Weights of a small contrastive audio-text model: 15200 steps.
Rows from block 3 of the text encoder, named by matrix and row number. Each number is 200 + 20 x the weight over its row's rms, rounded and kept within 0 to 999. All counts start at 0.
# fc2: MLP down (text_encoder.blocks.3.mlp.fc2.weight, 256x1536), inputs 1442-1535
fc2.82,188,211,211,182,212,155,183,178,174,243,165,193,192,171,213,239,204,199,192,195,181,242,205,180,181,192,203,195,199,213,233,179,216,187,198,222,217,194,203,208,189,193,186,202,167,185,190,216,226,183,206,163,201,168,184,190,202,202,208,157,217,170,213,185,206,162,169,161,242,157,238,171,203,198,214,225,192,162,186,194,201,188,179,167,195,213,188,179,205,186,193,207,224,212
fc2.83,185,202,218,183,188,204,181,222,198,191,237,160,186,176,255,177,189,194,196,218,225,242,171,208,195,202,216,167,203,199,212,199,188,209,182,206,201,199,157,199,170,185,192,250,220,193,219,176,191,192,193,248,191,175,206,208,206,163,195,198,212,241,218,203,178,194,197,248,201,237,198,199,167,189,206,201,203,212,186,168,165,213,176,213,200,232,202,198,204,221,195,201,230,206
fc2.84,231,216,179,189,172,160,191,223,193,194,204,204,190,175,220,207,198,189,201,183,160,199,182,221,193,191,197,186,216,240,214,183,183,210,192,198,195,219,198,187,186,195,212,188,196,247,202,230,203,217,183,207,188,154,196,180,224,205,194,203,206,191,250,178,199,211,191,180,212,226,219,228,159,233,213,189,213,220,206,180,192,180,223,197,209,177,225,209,189,201,213,218,223,175
fc2.85,224,146,187,178,188,226,194,173,190,215,212,188,172,227,206,194,176,199,196,212,207,248,181,186,209,233,164,182,218,187,233,193,197,205,189,204,206,178,187,191,205,217,179,167,175,154,216,211,180,162,223,184,196,213,194,193,196,217,191,221,199,215,206,160,215,228,234,201,213,176,222,214,197,181,173,216,205,193,208,198,242,207,235,207,182,187,219,198,211,204,210,207,178,188
fc2.86,211,201,186,194,207,192,221,200,184,182,191,192,207,223,192,174,212,216,229,200,165,203,199,193,215,159,172,242,167,179,184,203,219,250,229,198,212,183,234,181,179,223,188,198,192,228,179,214,180,207,231,200,212,193,221,180,201,190,232,177,190,195,232,194,184,207,202,199,255,188,224,210,216,184,219,220,218,187,200,190,248,205,219,201,212,209,219,203,213,232,216,210,205,166
fc2.87,197,207,187,204,152,213,208,217,187,154,233,214,199,240,212,205,159,170,198,225,170,196,229,222,223,182,172,213,178,204,195,184,194,214,188,204,203,172,241,192,183,215,179,194,203,206,166,171,213,208,192,226,207,233,184,184,213,187,199,210,193,178,175,204,199,200,167,209,201,223,227,179,208,188,216,195,199,201,191,190,202,201,180,222,182,192,216,178,183,189,174,223,173,193
fc2.88,204,191,195,193,171,176,196,195,221,217,210,232,200,195,167,180,209,200,182,206,187,212,191,193,179,164,214,218,198,222,161,165,183,207,195,198,194,180,189,195,228,205,190,184,203,210,224,251,207,173,173,186,218,232,194,210,219,183,199,180,204,188,180,209,201,227,190,188,198,178,203,208,186,202,213,189,214,206,175,179,217,179,198,178,181,224,205,187,193,228,222,197,179,221
fc2.89,205,207,167,192,179,234,184,153,234,234,153,210,179,161,183,214,192,202,203,176,233,202,190,215,227,185,242,199,212,218,195,212,175,208,195,207,198,186,205,182,199,218,179,231,221,190,210,223,205,163,162,215,187,224,199,195,237,193,225,230,179,219,209,210,167,207,211,215,201,238,198,203,179,193,171,188,200,215,207,179,203,205,201,220,170,192,204,217,172,224,172,181,174,190
fc2.90,187,198,179,201,227,194,232,203,189,249,189,192,175,205,192,232,160,188,215,238,201,234,215,207,185,199,218,150,224,183,174,213,176,225,200,190,192,205,209,202,200,214,209,198,198,197,194,225,214,205,207,189,225,211,182,197,170,191,201,200,187,192,220,218,189,210,211,191,193,229,224,177,244,191,204,216,195,199,199,209,226,198,208,198,210,173,202,186,191,199,202,196,199,203
fc2.91,174,216,174,225,184,195,193,202,205,213,193,185,202,224,178,131,228,196,214,212,208,170,214,225,214,223,190,186,248,201,206,216,190,199,150,220,188,205,219,225,185,221,210,204,207,230,179,209,159,176,217,194,193,187,215,187,181,196,203,217,201,187,157,218,203,201,179,203,221,213,237,178,196,182,207,207,187,209,225,181,165,216,182,179,205,199,212,172,197,176,190,217,215,195
fc2.92,177,190,191,161,174,219,189,220,146,154,204,204,225,199,194,234,211,218,190,201,177,213,179,205,173,196,176,201,195,195,188,209,190,198,189,196,183,227,206,209,228,229,197,188,171,194,184,182,207,166,189,173,189,198,179,180,212,191,239,186,217,191,191,206,215,213,231,183,192,189,146,192,212,184,223,229,194,231,195,217,224,208,203,163,181,165,216,175,209,174,181,204,201,196
fc2.93,175,218,198,177,200,180,174,202,231,169,223,224,184,236,223,158,197,219,193,176,223,157,195,193,197,188,154,182,190,179,215,196,206,201,193,200,214,143,192,196,170,202,196,217,199,271,172,197,172,178,166,192,153,185,208,205,224,190,180,236,183,189,187,167,202,215,182,237,206,199,221,213,186,190,174,184,156,223,203,186,171,204,204,187,212,240,217,204,240,215,209,200,210,216
fc2.94,231,220,191,185,182,216,210,174,242,193,198,155,187,194,235,221,200,210,189,203,213,201,208,218,179,210,183,189,220,231,198,208,185,225,218,192,172,190,231,180,188,170,213,191,186,182,190,182,162,188,172,186,198,217,245,224,229,190,180,222,216,208,203,204,171,193,162,204,182,214,200,227,214,187,213,177,210,220,198,192,201,219,210,175,166,177,174,204,208,196,177,201,188,201
fc2.95,194,190,196,217,202,202,223,200,201,188,220,212,204,178,211,190,172,229,177,194,208,211,185,182,228,199,168,194,199,195,208,202,189,222,223,182,161,180,188,184,206,194,216,210,208,169,224,217,182,190,196,244,182,224,198,204,213,160,157,176,204,194,194,187,191,169,192,199,195,227,211,265,150,226,190,179,175,212,207,215,185,170,186,194,194,196,208,174,208,181,214,207,236,228
fc2.96,199,166,211,213,202,183,208,187,221,197,230,174,214,211,186,211,165,189,213,202,204,198,186,190,234,212,203,198,166,191,190,193,205,165,212,203,180,189,183,190,193,182,215,191,194,192,200,169,202,233,180,195,200,153,174,210,197,193,201,218,210,193,189,209,219,182,184,205,191,181,232,225,212,217,213,186,140,224,231,224,190,192,197,214,231,183,168,192,212,224,205,189,176,220
fc2.97,195,202,217,210,212,175,209,208,179,176,235,176,219,207,226,213,199,194,174,181,174,188,199,222,225,211,224,174,201,206,189,189,231,219,200,191,212,185,211,167,194,223,195,167,213,212,208,214,196,179,215,208,212,165,164,194,212,221,212,249,190,235,205,209,203,211,215,211,199,179,228,225,198,185,190,204,163,183,199,158,210,164,237,181,182,185,200,191,211,130,214,207,211,168
fc2.98,205,245,188,179,198,216,210,186,182,240,199,205,223,191,229,208,209,212,198,212,184,183,233,198,188,194,201,198,225,199,195,185,240,212,205,213,207,218,216,195,230,202,218,196,213,212,215,197,219,205,186,230,172,202,214,215,211,242,177,202,176,231,198,217,209,181,213,228,208,192,167,215,205,194,196,220,234,203,195,214,203,227,229,242,246,195,206,209,209,209,197,176,205,193
fc2.99,201,182,181,202,195,183,197,200,214,201,181,204,202,210,183,186,215,213,226,211,162,230,243,215,212,205,220,177,187,214,212,199,207,208,188,222,203,186,205,197,198,175,203,192,207,188,163,192,237,202,219,202,201,205,173,174,218,167,209,233,222,196,200,223,208,216,185,199,215,196,216,168,212,226,200,200,201,218,211,203,195,215,199,158,184,230,216,207,209,195,220,155,244,225
fc2.100,199,230,204,218,219,186,226,176,162,243,207,213,206,207,234,171,224,200,227,195,230,218,193,224,196,225,193,214,223,190,201,184,209,207,200,192,204,178,178,197,212,203,203,182,199,230,239,181,213,188,199,183,204,241,217,219,199,232,191,161,191,201,149,166,212,221,184,176,239,224,228,242,204,221,213,176,234,214,198,234,202,196,199,214,181,201,218,187,170,204,173,186,199,193
fc2.101,194,192,212,194,189,199,197,197,178,230,184,206,205,247,225,196,201,210,186,186,211,199,193,190,198,226,239,150,187,178,219,195,180,203,202,205,205,201,188,181,179,230,179,190,178,234,218,210,197,202,232,207,173,185,201,189,210,212,211,210,172,229,197,162,204,213,179,228,216,189,204,176,236,198,189,232,212,209,201,204,218,221,208,216,190,223,191,196,232,163,193,194,241,222
fc2.102,171,179,220,224,223,189,189,225,226,204,219,191,183,204,217,204,219,194,202,191,229,212,242,226,169,230,207,221,223,173,167,227,225,184,195,220,198,209,169,207,225,177,191,224,189,213,215,192,232,218,206,192,202,230,205,181,209,205,216,231,167,185,212,175,180,209,172,241,182,201,191,186,211,175,194,205,217,181,194,174,215,161,183,213,187,202,202,219,177,174,178,233,213,178
fc2.103,208,197,194,181,200,188,196,219,184,167,171,217,203,191,202,208,198,242,183,183,199,212,164,200,200,200,210,213,197,188,184,183,203,260,242,184,212,184,206,225,193,189,171,217,188,192,215,151,201,210,173,209,205,165,223,166,188,208,214,222,178,220,207,213,205,207,200,173,178,215,216,212,185,174,194,176,175,174,192,190,189,173,201,189,205,204,171,214,229,215,200,196,186,221
fc2.104,162,191,204,205,204,211,194,153,224,226,172,171,200,195,183,223,211,188,201,206,192,205,186,189,180,204,208,175,181,222,197,188,200,222,233,185,187,198,215,185,184,199,193,187,204,200,190,222,178,144,210,179,187,213,176,210,171,164,228,216,194,218,160,211,196,220,186,228,164,203,182,172,200,164,172,196,206,203,189,212,237,202,197,168,205,183,217,163,225,184,220,202,202,214
fc2.105,190,149,199,220,185,196,206,198,199,211,184,201,195,202,208,181,191,237,198,217,197,231,200,207,187,191,214,194,165,185,192,202,200,180,236,188,205,227,197,185,196,192,237,186,204,205,184,173,169,197,203,147,209,182,231,181,191,208,215,224,210,202,183,192,209,187,163,216,182,191,192,179,195,201,195,199,175,181,207,184,211,227,215,182,197,193,187,213,207,214,240,200,194,221
fc2.106,176,191,222,170,241,194,225,182,156,166,174,213,241,175,228,188,191,199,190,175,216,183,196,196,235,200,203,202,190,231,232,194,226,166,243,183,201,177,189,182,184,218,196,191,179,216,204,185,225,195,200,227,205,201,202,231,187,207,209,160,220,188,189,186,226,215,209,175,200,202,215,212,209,183,231,192,245,200,217,195,206,220,208,177,208,230,226,209,187,137,234,186,248,186
fc2.107,223,193,228,187,217,218,233,178,191,222,219,216,202,222,199,215,187,151,197,197,194,187,234,175,208,198,221,218,209,168,220,210,222,206,239,175,198,164,170,173,195,195,197,198,206,214,245,194,236,181,210,203,207,200,210,235,231,187,200,182,192,189,174,186,254,218,212,194,208,228,220,209,210,186,179,229,184,223,210,175,255,190,220,189,202,211,219,209,217,196,214,170,237,196
fc2.108,219,214,203,213,181,183,186,201,205,187,223,188,205,203,204,199,202,206,200,169,210,233,216,212,151,202,250,179,233,220,194,216,207,181,174,194,175,182,213,209,162,188,219,200,195,184,230,203,187,206,200,172,219,162,214,211,206,185,219,199,216,229,200,190,208,204,221,202,185,169,203,232,260,201,210,200,232,188,191,211,230,197,178,204,190,188,196,179,180,229,193,201,217,205
fc2.109,187,177,205,227,219,201,203,204,199,211,256,193,198,205,215,182,184,217,189,198,174,209,196,148,172,194,206,189,197,205,156,216,202,214,231,217,188,215,224,202,169,164,201,198,213,190,171,190,175,204,201,243,220,194,195,200,170,186,203,194,216,215,214,223,212,198,189,167,200,209,163,212,219,183,229,221,178,196,194,194,214,233,167,151,190,192,186,189,214,174,192,222,183,195
fc2.110,186,184,181,185,187,218,188,190,175,166,194,189,221,193,165,214,205,213,175,165,211,182,193,225,198,218,219,223,212,227,187,251,203,218,230,211,190,212,172,217,162,193,193,215,213,173,186,185,189,203,202,205,216,213,205,191,176,177,215,183,168,198,206,246,220,195,202,176,189,212,186,184,200,169,196,177,194,221,211,205,207,206,205,202,208,190,199,177,215,218,183,204,195,209
fc2.111,218,207,208,197,189,177,192,179,231,195,180,205,219,192,202,214,235,185,183,208,223,195,194,214,178,187,176,199,223,184,171,213,188,211,224,197,196,202,210,192,185,216,197,202,196,207,232,210,211,206,195,206,211,205,208,201,180,202,209,209,201,178,187,206,182,238,215,198,186,240,184,155,176,163,202,201,206,216,205,165,214,204,186,177,195,242,192,201,223,207,214,181,197,197
fc2.112,215,209,189,184,225,205,163,209,196,199,165,215,180,186,184,209,213,186,174,180,181,223,160,180,215,210,180,226,206,191,203,229,191,172,210,195,189,225,191,192,196,176,187,199,209,162,217,181,219,194,167,158,192,178,196,169,184,206,200,213,233,200,191,186,210,192,197,223,217,180,207,189,203,232,201,186,236,195,223,199,207,189,248,177,235,183,206,208,198,221,191,203,186,213
fc2.184,212,197,209,190,226,171,204,202,201,229,196,211,217,211,211,196,220,215,194,217,199,205,203,244,201,236,194,168,200,183,221,196,172,210,199,154,214,176,209,209,223,206,199,213,184,203,243,254,202,206,201,274,197,175,194,234,196,189,185,186,197,186,183,212,164,187,201,210,213,184,200,220,206,229,171,231,193,190,189,223,204,183,176,238,213,197,200,200,193,256,186,214,222,186
fc2.185,222,182,198,175,190,184,182,201,202,200,162,206,204,187,195,185,196,181,185,176,198,185,270,152,220,218,174,194,195,198,240,236,195,217,248,205,205,203,183,205,194,213,155,199,184,209,218,209,230,219,206,200,211,244,170,236,191,226,201,219,183,214,202,213,171,239,214,212,208,185,191,231,175,207,160,182,190,220,170,188,191,191,213,197,186,217,191,201,177,167,195,188,224,194
fc2.186,211,193,200,216,197,207,188,207,192,218,217,177,216,165,205,182,232,189,215,199,218,189,165,217,232,163,189,180,225,183,176,217,188,191,255,205,177,166,204,215,206,209,194,249,222,216,196,188,200,184,149,212,255,183,208,249,175,201,192,204,223,201,139,199,176,189,233,193,192,213,185,168,177,164,229,173,240,196,220,191,210,212,203,227,167,218,212,198,201,232,149,220,159,219
fc2.187,232,184,157,165,154,182,173,217,176,168,172,164,231,198,198,202,196,216,199,187,182,174,175,214,185,185,186,231,161,221,197,233,209,177,231,194,199,184,223,189,212,167,214,210,183,207,222,181,221,180,186,171,206,203,223,176,180,205,164,157,183,199,192,191,161,207,174,187,187,206,156,173,182,229,183,201,257,204,219,188,202,156,195,168,196,191,191,205,172,228,174,204,192,164
fc2.188,212,225,215,188,227,211,191,204,198,237,187,181,186,165,194,220,212,200,179,218,209,189,231,209,196,170,203,183,204,207,224,179,192,209,224,175,239,214,225,199,209,195,179,179,197,207,225,226,218,192,206,202,212,164,170,231,197,228,188,166,215,189,202,208,195,189,212,163,196,203,183,198,198,199,214,201,212,205,210,178,200,183,187,223,167,173,203,177,198,182,241,205,207,205
fc2.189,225,225,176,197,199,179,190,186,177,238,196,222,188,208,197,174,205,212,171,207,198,200,202,213,198,161,200,164,210,156,202,213,187,223,213,180,247,199,184,191,245,203,182,204,235,203,232,206,201,221,215,203,195,173,201,231,201,213,231,185,225,218,207,194,204,210,209,172,199,210,196,218,143,172,197,191,167,185,223,195,192,182,205,176,197,207,193,187,196,210,211,203,183,202
fc2.190,213,172,210,182,168,205,210,205,196,168,215,202,163,197,183,168,195,211,171,201,200,192,169,205,192,218,189,186,215,182,203,215,163,191,198,185,169,211,238,203,203,174,170,232,193,208,200,180,216,205,179,161,197,149,198,205,194,201,205,209,208,205,186,213,209,195,177,180,221,208,201,192,152,206,207,202,165,180,208,211,219,197,217,203,191,214,192,192,203,194,204,202,203,172
fc2.191,201,214,202,235,178,196,224,210,240,201,192,227,202,202,206,167,218,215,188,197,182,204,182,230,163,200,243,204,161,202,191,188,164,192,200,224,172,189,199,184,219,203,202,249,187,191,173,202,202,230,228,199,230,194,187,188,195,233,237,207,164,209,230,195,166,190,191,220,179,195,206,210,186,215,211,203,197,206,232,191,181,207,196,213,197,207,229,217,226,184,210,199,193,219
fc2.192,205,185,165,176,201,203,193,176,209,172,191,196,191,205,217,199,210,211,202,185,181,222,223,209,183,227,178,179,174,174,193,174,199,219,218,171,197,163,190,190,188,195,186,236,190,176,194,205,187,187,191,185,239,201,207,240,215,183,215,223,211,191,154,191,205,182,191,214,219,173,208,192,201,188,206,199,230,202,205,190,200,179,174,177,194,190,212,215,205,185,214,217,206,237
fc2.193,217,206,225,202,200,208,207,229,230,167,203,191,190,183,210,201,186,209,238,210,181,205,180,198,217,169,225,235,197,205,217,206,188,211,186,220,191,218,189,170,215,214,214,191,186,170,166,215,170,209,223,177,208,193,177,210,181,203,184,166,182,185,218,203,195,166,177,213,185,197,192,233,197,187,218,187,151,195,205,234,172,243,200,198,215,207,192,212,198,194,214,221,161,222
fc2.194,162,197,206,188,217,191,230,195,224,193,214,161,230,189,214,198,215,210,206,197,206,207,198,205,188,182,207,185,196,205,220,174,210,206,194,177,203,151,195,204,204,162,199,186,194,203,179,173,182,187,202,228,180,159,184,220,201,186,186,175,231,163,209,213,181,172,186,196,217,201,185,191,205,219,238,200,181,224,234,201,191,194,188,224,215,215,157,173,178,227,219,189,200,234
fc2.195,155,185,186,215,211,198,196,180,219,210,239,174,207,193,192,198,214,208,200,215,200,228,207,223,232,209,179,223,204,185,215,236,220,210,198,203,195,197,200,214,190,196,200,201,223,187,167,191,209,213,187,222,206,202,223,198,207,197,218,210,188,199,197,181,192,184,193,184,209,202,217,229,165,207,184,221,219,172,210,189,199,195,236,217,210,194,208,171,177,207,219,205,202,217
fc2.196,200,226,194,192,157,197,205,186,187,207,163,222,208,217,207,227,189,187,224,175,205,182,215,218,189,188,180,189,223,187,200,222,217,206,227,207,189,215,226,192,203,222,174,245,226,204,196,190,186,187,177,174,206,234,213,203,217,216,198,208,186,181,252,188,201,198,211,187,204,212,187,200,222,213,163,179,212,187,203,214,172,168,205,173,181,228,214,192,210,169,182,192,170,219
fc2.197,216,236,206,208,184,209,202,195,191,153,203,170,213,182,215,193,181,198,195,187,183,174,198,182,201,220,233,172,209,186,157,194,188,193,189,218,167,234,226,215,167,224,214,147,194,185,173,183,184,195,220,157,170,184,190,201,221,168,209,222,191,187,214,210,207,174,185,231,198,199,205,159,266,203,224,170,146,233,208,253,186,197,205,190,215,189,177,165,229,210,215,246,167,210
fc2.198,205,192,210,178,204,203,215,185,196,212,184,202,195,233,193,203,206,197,187,181,174,207,194,207,173,189,193,174,200,199,211,217,190,216,203,182,182,198,234,219,193,175,177,209,189,171,230,228,171,188,225,179,212,197,229,215,211,184,172,173,222,185,233,208,217,178,236,192,231,207,233,190,198,176,195,214,194,185,206,202,234,197,159,170,198,187,205,189,204,197,179,182,218,218
fc2.199,192,199,171,182,187,214,246,204,198,207,230,181,157,220,175,210,223,180,202,214,211,207,213,173,189,198,180,193,209,156,209,203,209,175,187,199,183,182,209,230,216,206,176,222,197,178,180,252,205,184,194,221,188,128,200,198,222,188,199,199,216,183,178,242,182,198,218,207,196,201,218,226,197,203,237,198,161,219,199,203,192,218,115,201,188,187,214,155,224,160,203,216,201,180
fc2.200,194,173,191,193,193,204,178,194,224,186,202,230,205,199,223,226,184,207,186,220,169,185,236,160,198,196,184,184,181,229,225,184,187,181,205,184,187,188,210,213,223,227,186,230,195,198,155,179,195,195,167,229,200,241,227,197,189,223,196,221,224,211,199,195,221,176,210,203,238,177,210,225,209,203,220,229,191,216,190,218,238,208,214,219,200,202,209,201,197,205,217,219,214,220
fc2.201,224,222,240,208,183,203,202,207,232,193,192,192,223,251,160,229,194,212,201,222,220,196,177,229,202,194,214,210,193,228,181,212,226,196,184,206,202,208,220,202,185,202,204,246,231,179,172,190,187,197,191,234,234,176,211,195,205,235,229,209,166,219,191,187,208,184,184,208,167,184,208,182,192,192,220,196,182,232,177,217,212,205,189,203,228,204,206,180,181,203,220,165,221,200
fc2.202,211,175,206,225,203,186,197,225,168,204,169,221,188,207,206,223,213,238,184,178,171,185,203,211,208,184,210,223,183,195,211,215,221,219,227,213,204,175,190,213,227,231,193,227,211,215,212,233,217,205,179,184,185,243,182,179,199,168,212,211,191,168,188,210,185,198,197,219,216,192,221,217,168,242,221,216,166,208,204,221,203,212,205,217,228,228,187,239,185,213,194,218,225,172
fc2.203,189,187,168,218,210,206,199,194,208,199,164,203,181,164,202,221,194,196,181,236,221,171,197,218,196,215,202,238,205,217,197,206,188,187,193,211,215,186,163,212,195,209,219,211,219,215,195,219,210,224,218,209,207,167,176,187,235,201,216,217,186,200,211,176,194,173,210,201,185,227,220,190,174,175,219,214,215,185,197,193,173,210,201,216,178,193,191,214,217,224,207,196,193,218
fc2.204,176,174,234,194,198,197,204,168,191,223,187,206,247,231,186,190,178,210,216,192,181,195,249,198,188,220,208,190,203,172,208,201,214,189,200,203,191,241,191,188,193,209,194,218,229,223,208,187,212,170,205,195,196,270,187,200,182,193,198,196,198,213,225,189,214,196,192,204,203,230,189,209,207,184,228,205,270,223,211,182,204,214,230,220,186,219,214,181,219,194,209,235,214,194
fc2.205,223,225,204,157,201,185,220,181,203,228,221,232,221,223,160,169,184,202,175,213,201,186,172,196,147,176,178,220,210,179,214,195,185,203,194,182,206,245,198,200,168,189,209,202,209,224,181,199,168,228,188,178,173,203,238,166,204,216,229,178,182,234,173,211,221,224,197,178,184,187,221,248,187,190,195,209,185,205,242,192,205,218,184,210,204,240,189,186,194,177,201,180,196,194
fc2.206,196,187,174,202,198,213,182,223,195,202,182,182,208,203,218,178,175,219,210,188,237,198,184,193,232,201,243,214,235,208,194,184,210,191,169,173,217,180,202,216,168,195,208,175,210,224,208,168,179,216,205,223,184,193,229,167,230,230,203,204,205,183,200,164,212,199,207,241,204,207,204,222,175,218,189,209,222,228,196,203,164,197,184,196,199,216,202,219,185,239,187,214,209,187
fc2.207,223,176,201,200,185,227,201,180,172,204,255,222,199,207,172,179,227,200,189,163,174,214,188,183,227,202,149,214,175,205,191,195,202,204,212,172,200,182,189,195,161,183,182,207,189,198,182,198,178,186,221,215,204,181,181,218,164,171,219,202,209,207,197,199,198,168,181,170,214,183,209,209,160,204,183,184,165,193,183,191,222,203,223,142,206,191,233,188,228,217,221,186,215,198
fc2.208,184,215,207,189,209,193,220,187,211,233,210,223,190,224,209,173,173,194,189,202,209,211,227,200,191,202,200,190,187,223,191,212,167,228,208,223,210,242,219,197,196,183,193,178,169,230,225,237,184,210,232,214,209,236,221,177,220,194,186,220,175,199,199,186,179,212,231,219,229,151,191,192,241,194,201,220,232,207,201,165,219,192,194,215,202,215,192,195,182,198,211,232,201,178
fc2.209,211,217,218,230,197,223,174,241,195,141,195,202,201,214,211,212,172,172,203,211,177,168,190,229,192,202,184,219,212,220,199,209,207,201,206,186,186,209,179,177,201,212,214,219,175,187,222,196,195,223,164,199,188,241,211,176,207,163,192,194,185,204,209,178,203,212,162,214,184,189,173,203,209,207,205,213,194,217,206,210,201,196,184,177,197,153,220,178,190,187,211,210,178,186
fc2.210,209,204,194,205,185,198,178,199,204,204,189,207,217,192,184,219,218,198,190,193,180,206,173,189,218,168,214,216,203,230,185,191,186,184,178,225,201,199,215,186,142,194,187,221,203,197,183,189,184,209,206,179,217,205,236,200,204,193,196,228,224,202,219,206,206,164,185,201,203,165,198,199,173,198,206,195,218,207,201,173,191,256,204,204,207,220,232,241,229,223,165,224,202,219
fc2.211,191,211,193,140,205,169,188,191,176,208,192,234,201,192,208,225,203,197,176,158,219,196,191,234,205,208,190,215,212,188,187,194,190,192,182,181,219,245,195,191,179,238,166,216,175,191,194,217,184,219,216,180,199,221,208,188,202,182,170,210,151,200,221,194,185,191,217,216,203,192,212,215,216,237,184,178,176,223,187,213,228,217,193,178,159,232,200,209,191,218,189,213,156,184
fc2.212,217,200,200,205,189,210,180,218,176,189,219,156,217,229,200,193,212,199,216,200,249,187,229,211,195,172,208,176,206,188,202,163,193,215,204,207,237,191,177,179,247,198,219,183,189,202,239,200,194,185,198,175,211,178,208,185,170,220,218,200,197,219,208,164,215,218,197,188,208,191,167,189,179,205,216,165,181,199,213,190,209,190,199,211,203,201,204,209,186,232,216,231,217,193
fc2.213,185,206,210,155,204,197,191,205,205,240,196,223,217,178,217,232,213,199,195,193,201,206,198,213,200,214,173,185,203,171,209,197,180,229,192,207,198,223,228,211,208,205,197,237,155,196,242,217,215,201,183,187,194,163,202,218,191,192,169,179,206,203,219,155,180,184,190,203,209,213,202,222,205,239,197,230,237,208,192,223,229,198,212,220,200,217,205,190,164,208,165,176,197,189
fc2.214,240,200,215,225,236,212,175,210,212,225,202,167,209,180,179,205,197,189,213,194,214,156,191,189,211,200,191,210,205,195,207,198,178,208,182,194,212,200,188,215,220,203,224,219,186,197,230,195,241,203,220,214,196,209,192,200,206,214,184,187,184,172,219,236,221,198,213,187,184,200,238,173,215,195,206,195,175,210,209,225,173,214,209,177,199,202,174,195,195,201,201,167,171,205
fc2.215,212,199,201,226,201,193,202,196,191,205,229,220,212,218,196,193,212,200,223,185,217,224,232,206,192,170,208,201,190,206,215,247,222,190,191,192,196,155,205,222,193,207,190,187,161,180,195,198,194,195,222,256,212,161,192,201,221,221,190,178,236,200,170,188,173,202,197,203,199,186,187,223,217,160,171,204,181,217,218,214,232,210,181,172,186,219,188,221,186,196,197,185,232,201
fc2.216,199,187,194,216,232,196,189,193,183,217,212,189,258,202,170,225,228,223,194,191,179,211,202,198,223,213,194,206,190,182,204,200,202,196,198,199,223,174,200,218,243,204,213,160,177,241,212,193,242,178,188,171,193,188,242,199,225,201,199,197,200,211,182,187,220,168,190,217,228,185,187,197,210,200,185,176,220,187,210,176,206,168,217,204,197,215,204,193,209,213,167,159,194,185
fc2.217,202,223,185,206,200,227,200,189,208,167,222,196,213,185,197,216,219,213,231,189,194,142,188,225,228,220,209,254,214,192,190,220,205,198,210,188,199,197,203,195,180,211,205,180,221,194,192,166,201,176,189,188,212,211,230,229,232,203,194,229,165,201,221,205,201,176,185,239,195,230,199,211,195,209,199,188,218,222,162,192,193,187,186,216,224,218,221,191,193,214,204,198,194,213
fc2.218,195,184,173,202,193,211,212,198,185,180,182,221,216,183,210,193,167,221,188,187,196,175,204,219,217,250,189,163,202,206,177,156,202,166,197,189,210,209,229,211,219,231,230,199,187,188,163,188,226,202,213,194,200,243,223,161,225,223,224,211,190,185,212,196,170,156,201,228,232,185,188,205,216,193,210,185,213,179,195,189,190,225,197,195,189,174,227,201,194,175,185,198,182,164
fc2.219,202,225,201,200,220,182,176,213,246,204,188,229,220,176,176,181,202,237,203,169,198,213,237,194,201,237,176,178,220,202,213,163,196,197,199,176,222,169,201,219,197,181,226,183,182,206,243,211,220,196,192,231,204,223,193,226,178,217,180,195,208,213,234,212,200,203,210,205,178,211,175,202,226,182,226,213,210,210,202,192,193,213,198,195,182,215,172,219,199,188,180,183,221,202
fc2.220,196,215,194,229,186,216,195,215,176,149,168,191,196,188,178,195,138,221,185,177,219,185,159,154,192,164,206,199,188,205,215,199,196,194,237,185,206,180,183,175,196,181,199,168,193,175,228,159,182,193,173,177,190,209,205,180,192,183,228,167,190,212,183,198,215,209,204,175,184,200,188,187,194,194,183,186,171,215,242,208,176,213,209,192,206,184,194,194,217,210,238,172,213,207
fc2.221,199,229,219,175,212,203,215,204,192,197,219,194,212,193,204,207,208,199,223,197,219,229,196,207,205,191,213,222,214,190,190,204,207,208,198,199,173,213,199,197,219,208,206,202,212,220,205,191,227,208,220,219,205,188,203,238,208,188,204,176,201,199,207,211,183,211,229,201,183,219,180,181,197,202,202,216,227,189,168,206,172,214,205,196,219,215,225,198,198,197,204,202,218,231
fc2.222,206,178,200,195,215,206,188,204,218,165,226,190,168,212,155,170,210,221,164,201,225,174,202,220,224,203,171,173,208,190,172,157,179,175,186,186,190,180,163,204,201,206,202,200,225,202,182,207,160,174,192,199,224,182,183,214,196,223,218,252,200,196,184,211,187,170,214,196,195,217,209,205,200,180,215,198,127,178,219,217,185,189,159,186,205,205,192,196,216,232,214,191,178,192
fc2.223,199,185,237,214,195,224,222,231,210,215,221,220,214,221,217,172,207,213,227,202,189,188,194,185,200,185,188,199,235,207,197,183,189,181,192,187,230,215,206,191,217,201,203,194,219,236,211,193,226,198,231,225,214,201,188,232,185,212,244,219,204,212,206,214,184,205,179,199,192,176,169,249,181,144,229,191,222,229,246,180,184,207,227,198,191,176,196,235,228,199,208,221,206,206
fc2.224,194,194,199,202,170,200,208,171,213,227,199,190,212,217,200,153,231,181,166,219,200,221,198,186,188,184,187,163,218,178,215,150,223,187,189,189,198,184,212,176,206,233,177,204,185,229,199,217,181,198,202,204,181,228,199,241,178,209,202,186,203,170,196,162,219,189,220,188,187,208,220,198,183,188,187,177,210,186,205,187,197,204,223,224,196,217,193,227,190,173,193,208,194,191
fc2.225,161,147,217,238,202,180,217,198,214,169,201,196,201,207,213,160,228,188,194,154,184,219,229,161,184,208,195,221,162,201,217,188,199,231,192,176,201,149,179,199,230,185,229,226,181,239,175,214,203,200,228,235,223,191,215,187,197,221,207,219,205,182,215,213,222,188,202,230,208,184,200,209,196,192,199,222,153,200,210,201,181,200,180,249,171,198,187,208,193,180,208,201,177,198
fc2.226,200,191,184,215,189,203,177,205,255,218,226,203,210,202,219,197,206,208,169,234,217,166,233,223,213,209,195,205,202,185,178,215,215,201,194,214,203,173,161,197,217,176,199,229,211,225,157,228,191,194,198,216,176,178,212,221,190,187,237,258,183,203,211,185,208,164,173,227,200,215,192,190,210,198,208,200,205,194,195,191,181,185,198,191,206,219,189,225,216,212,178,199,202,183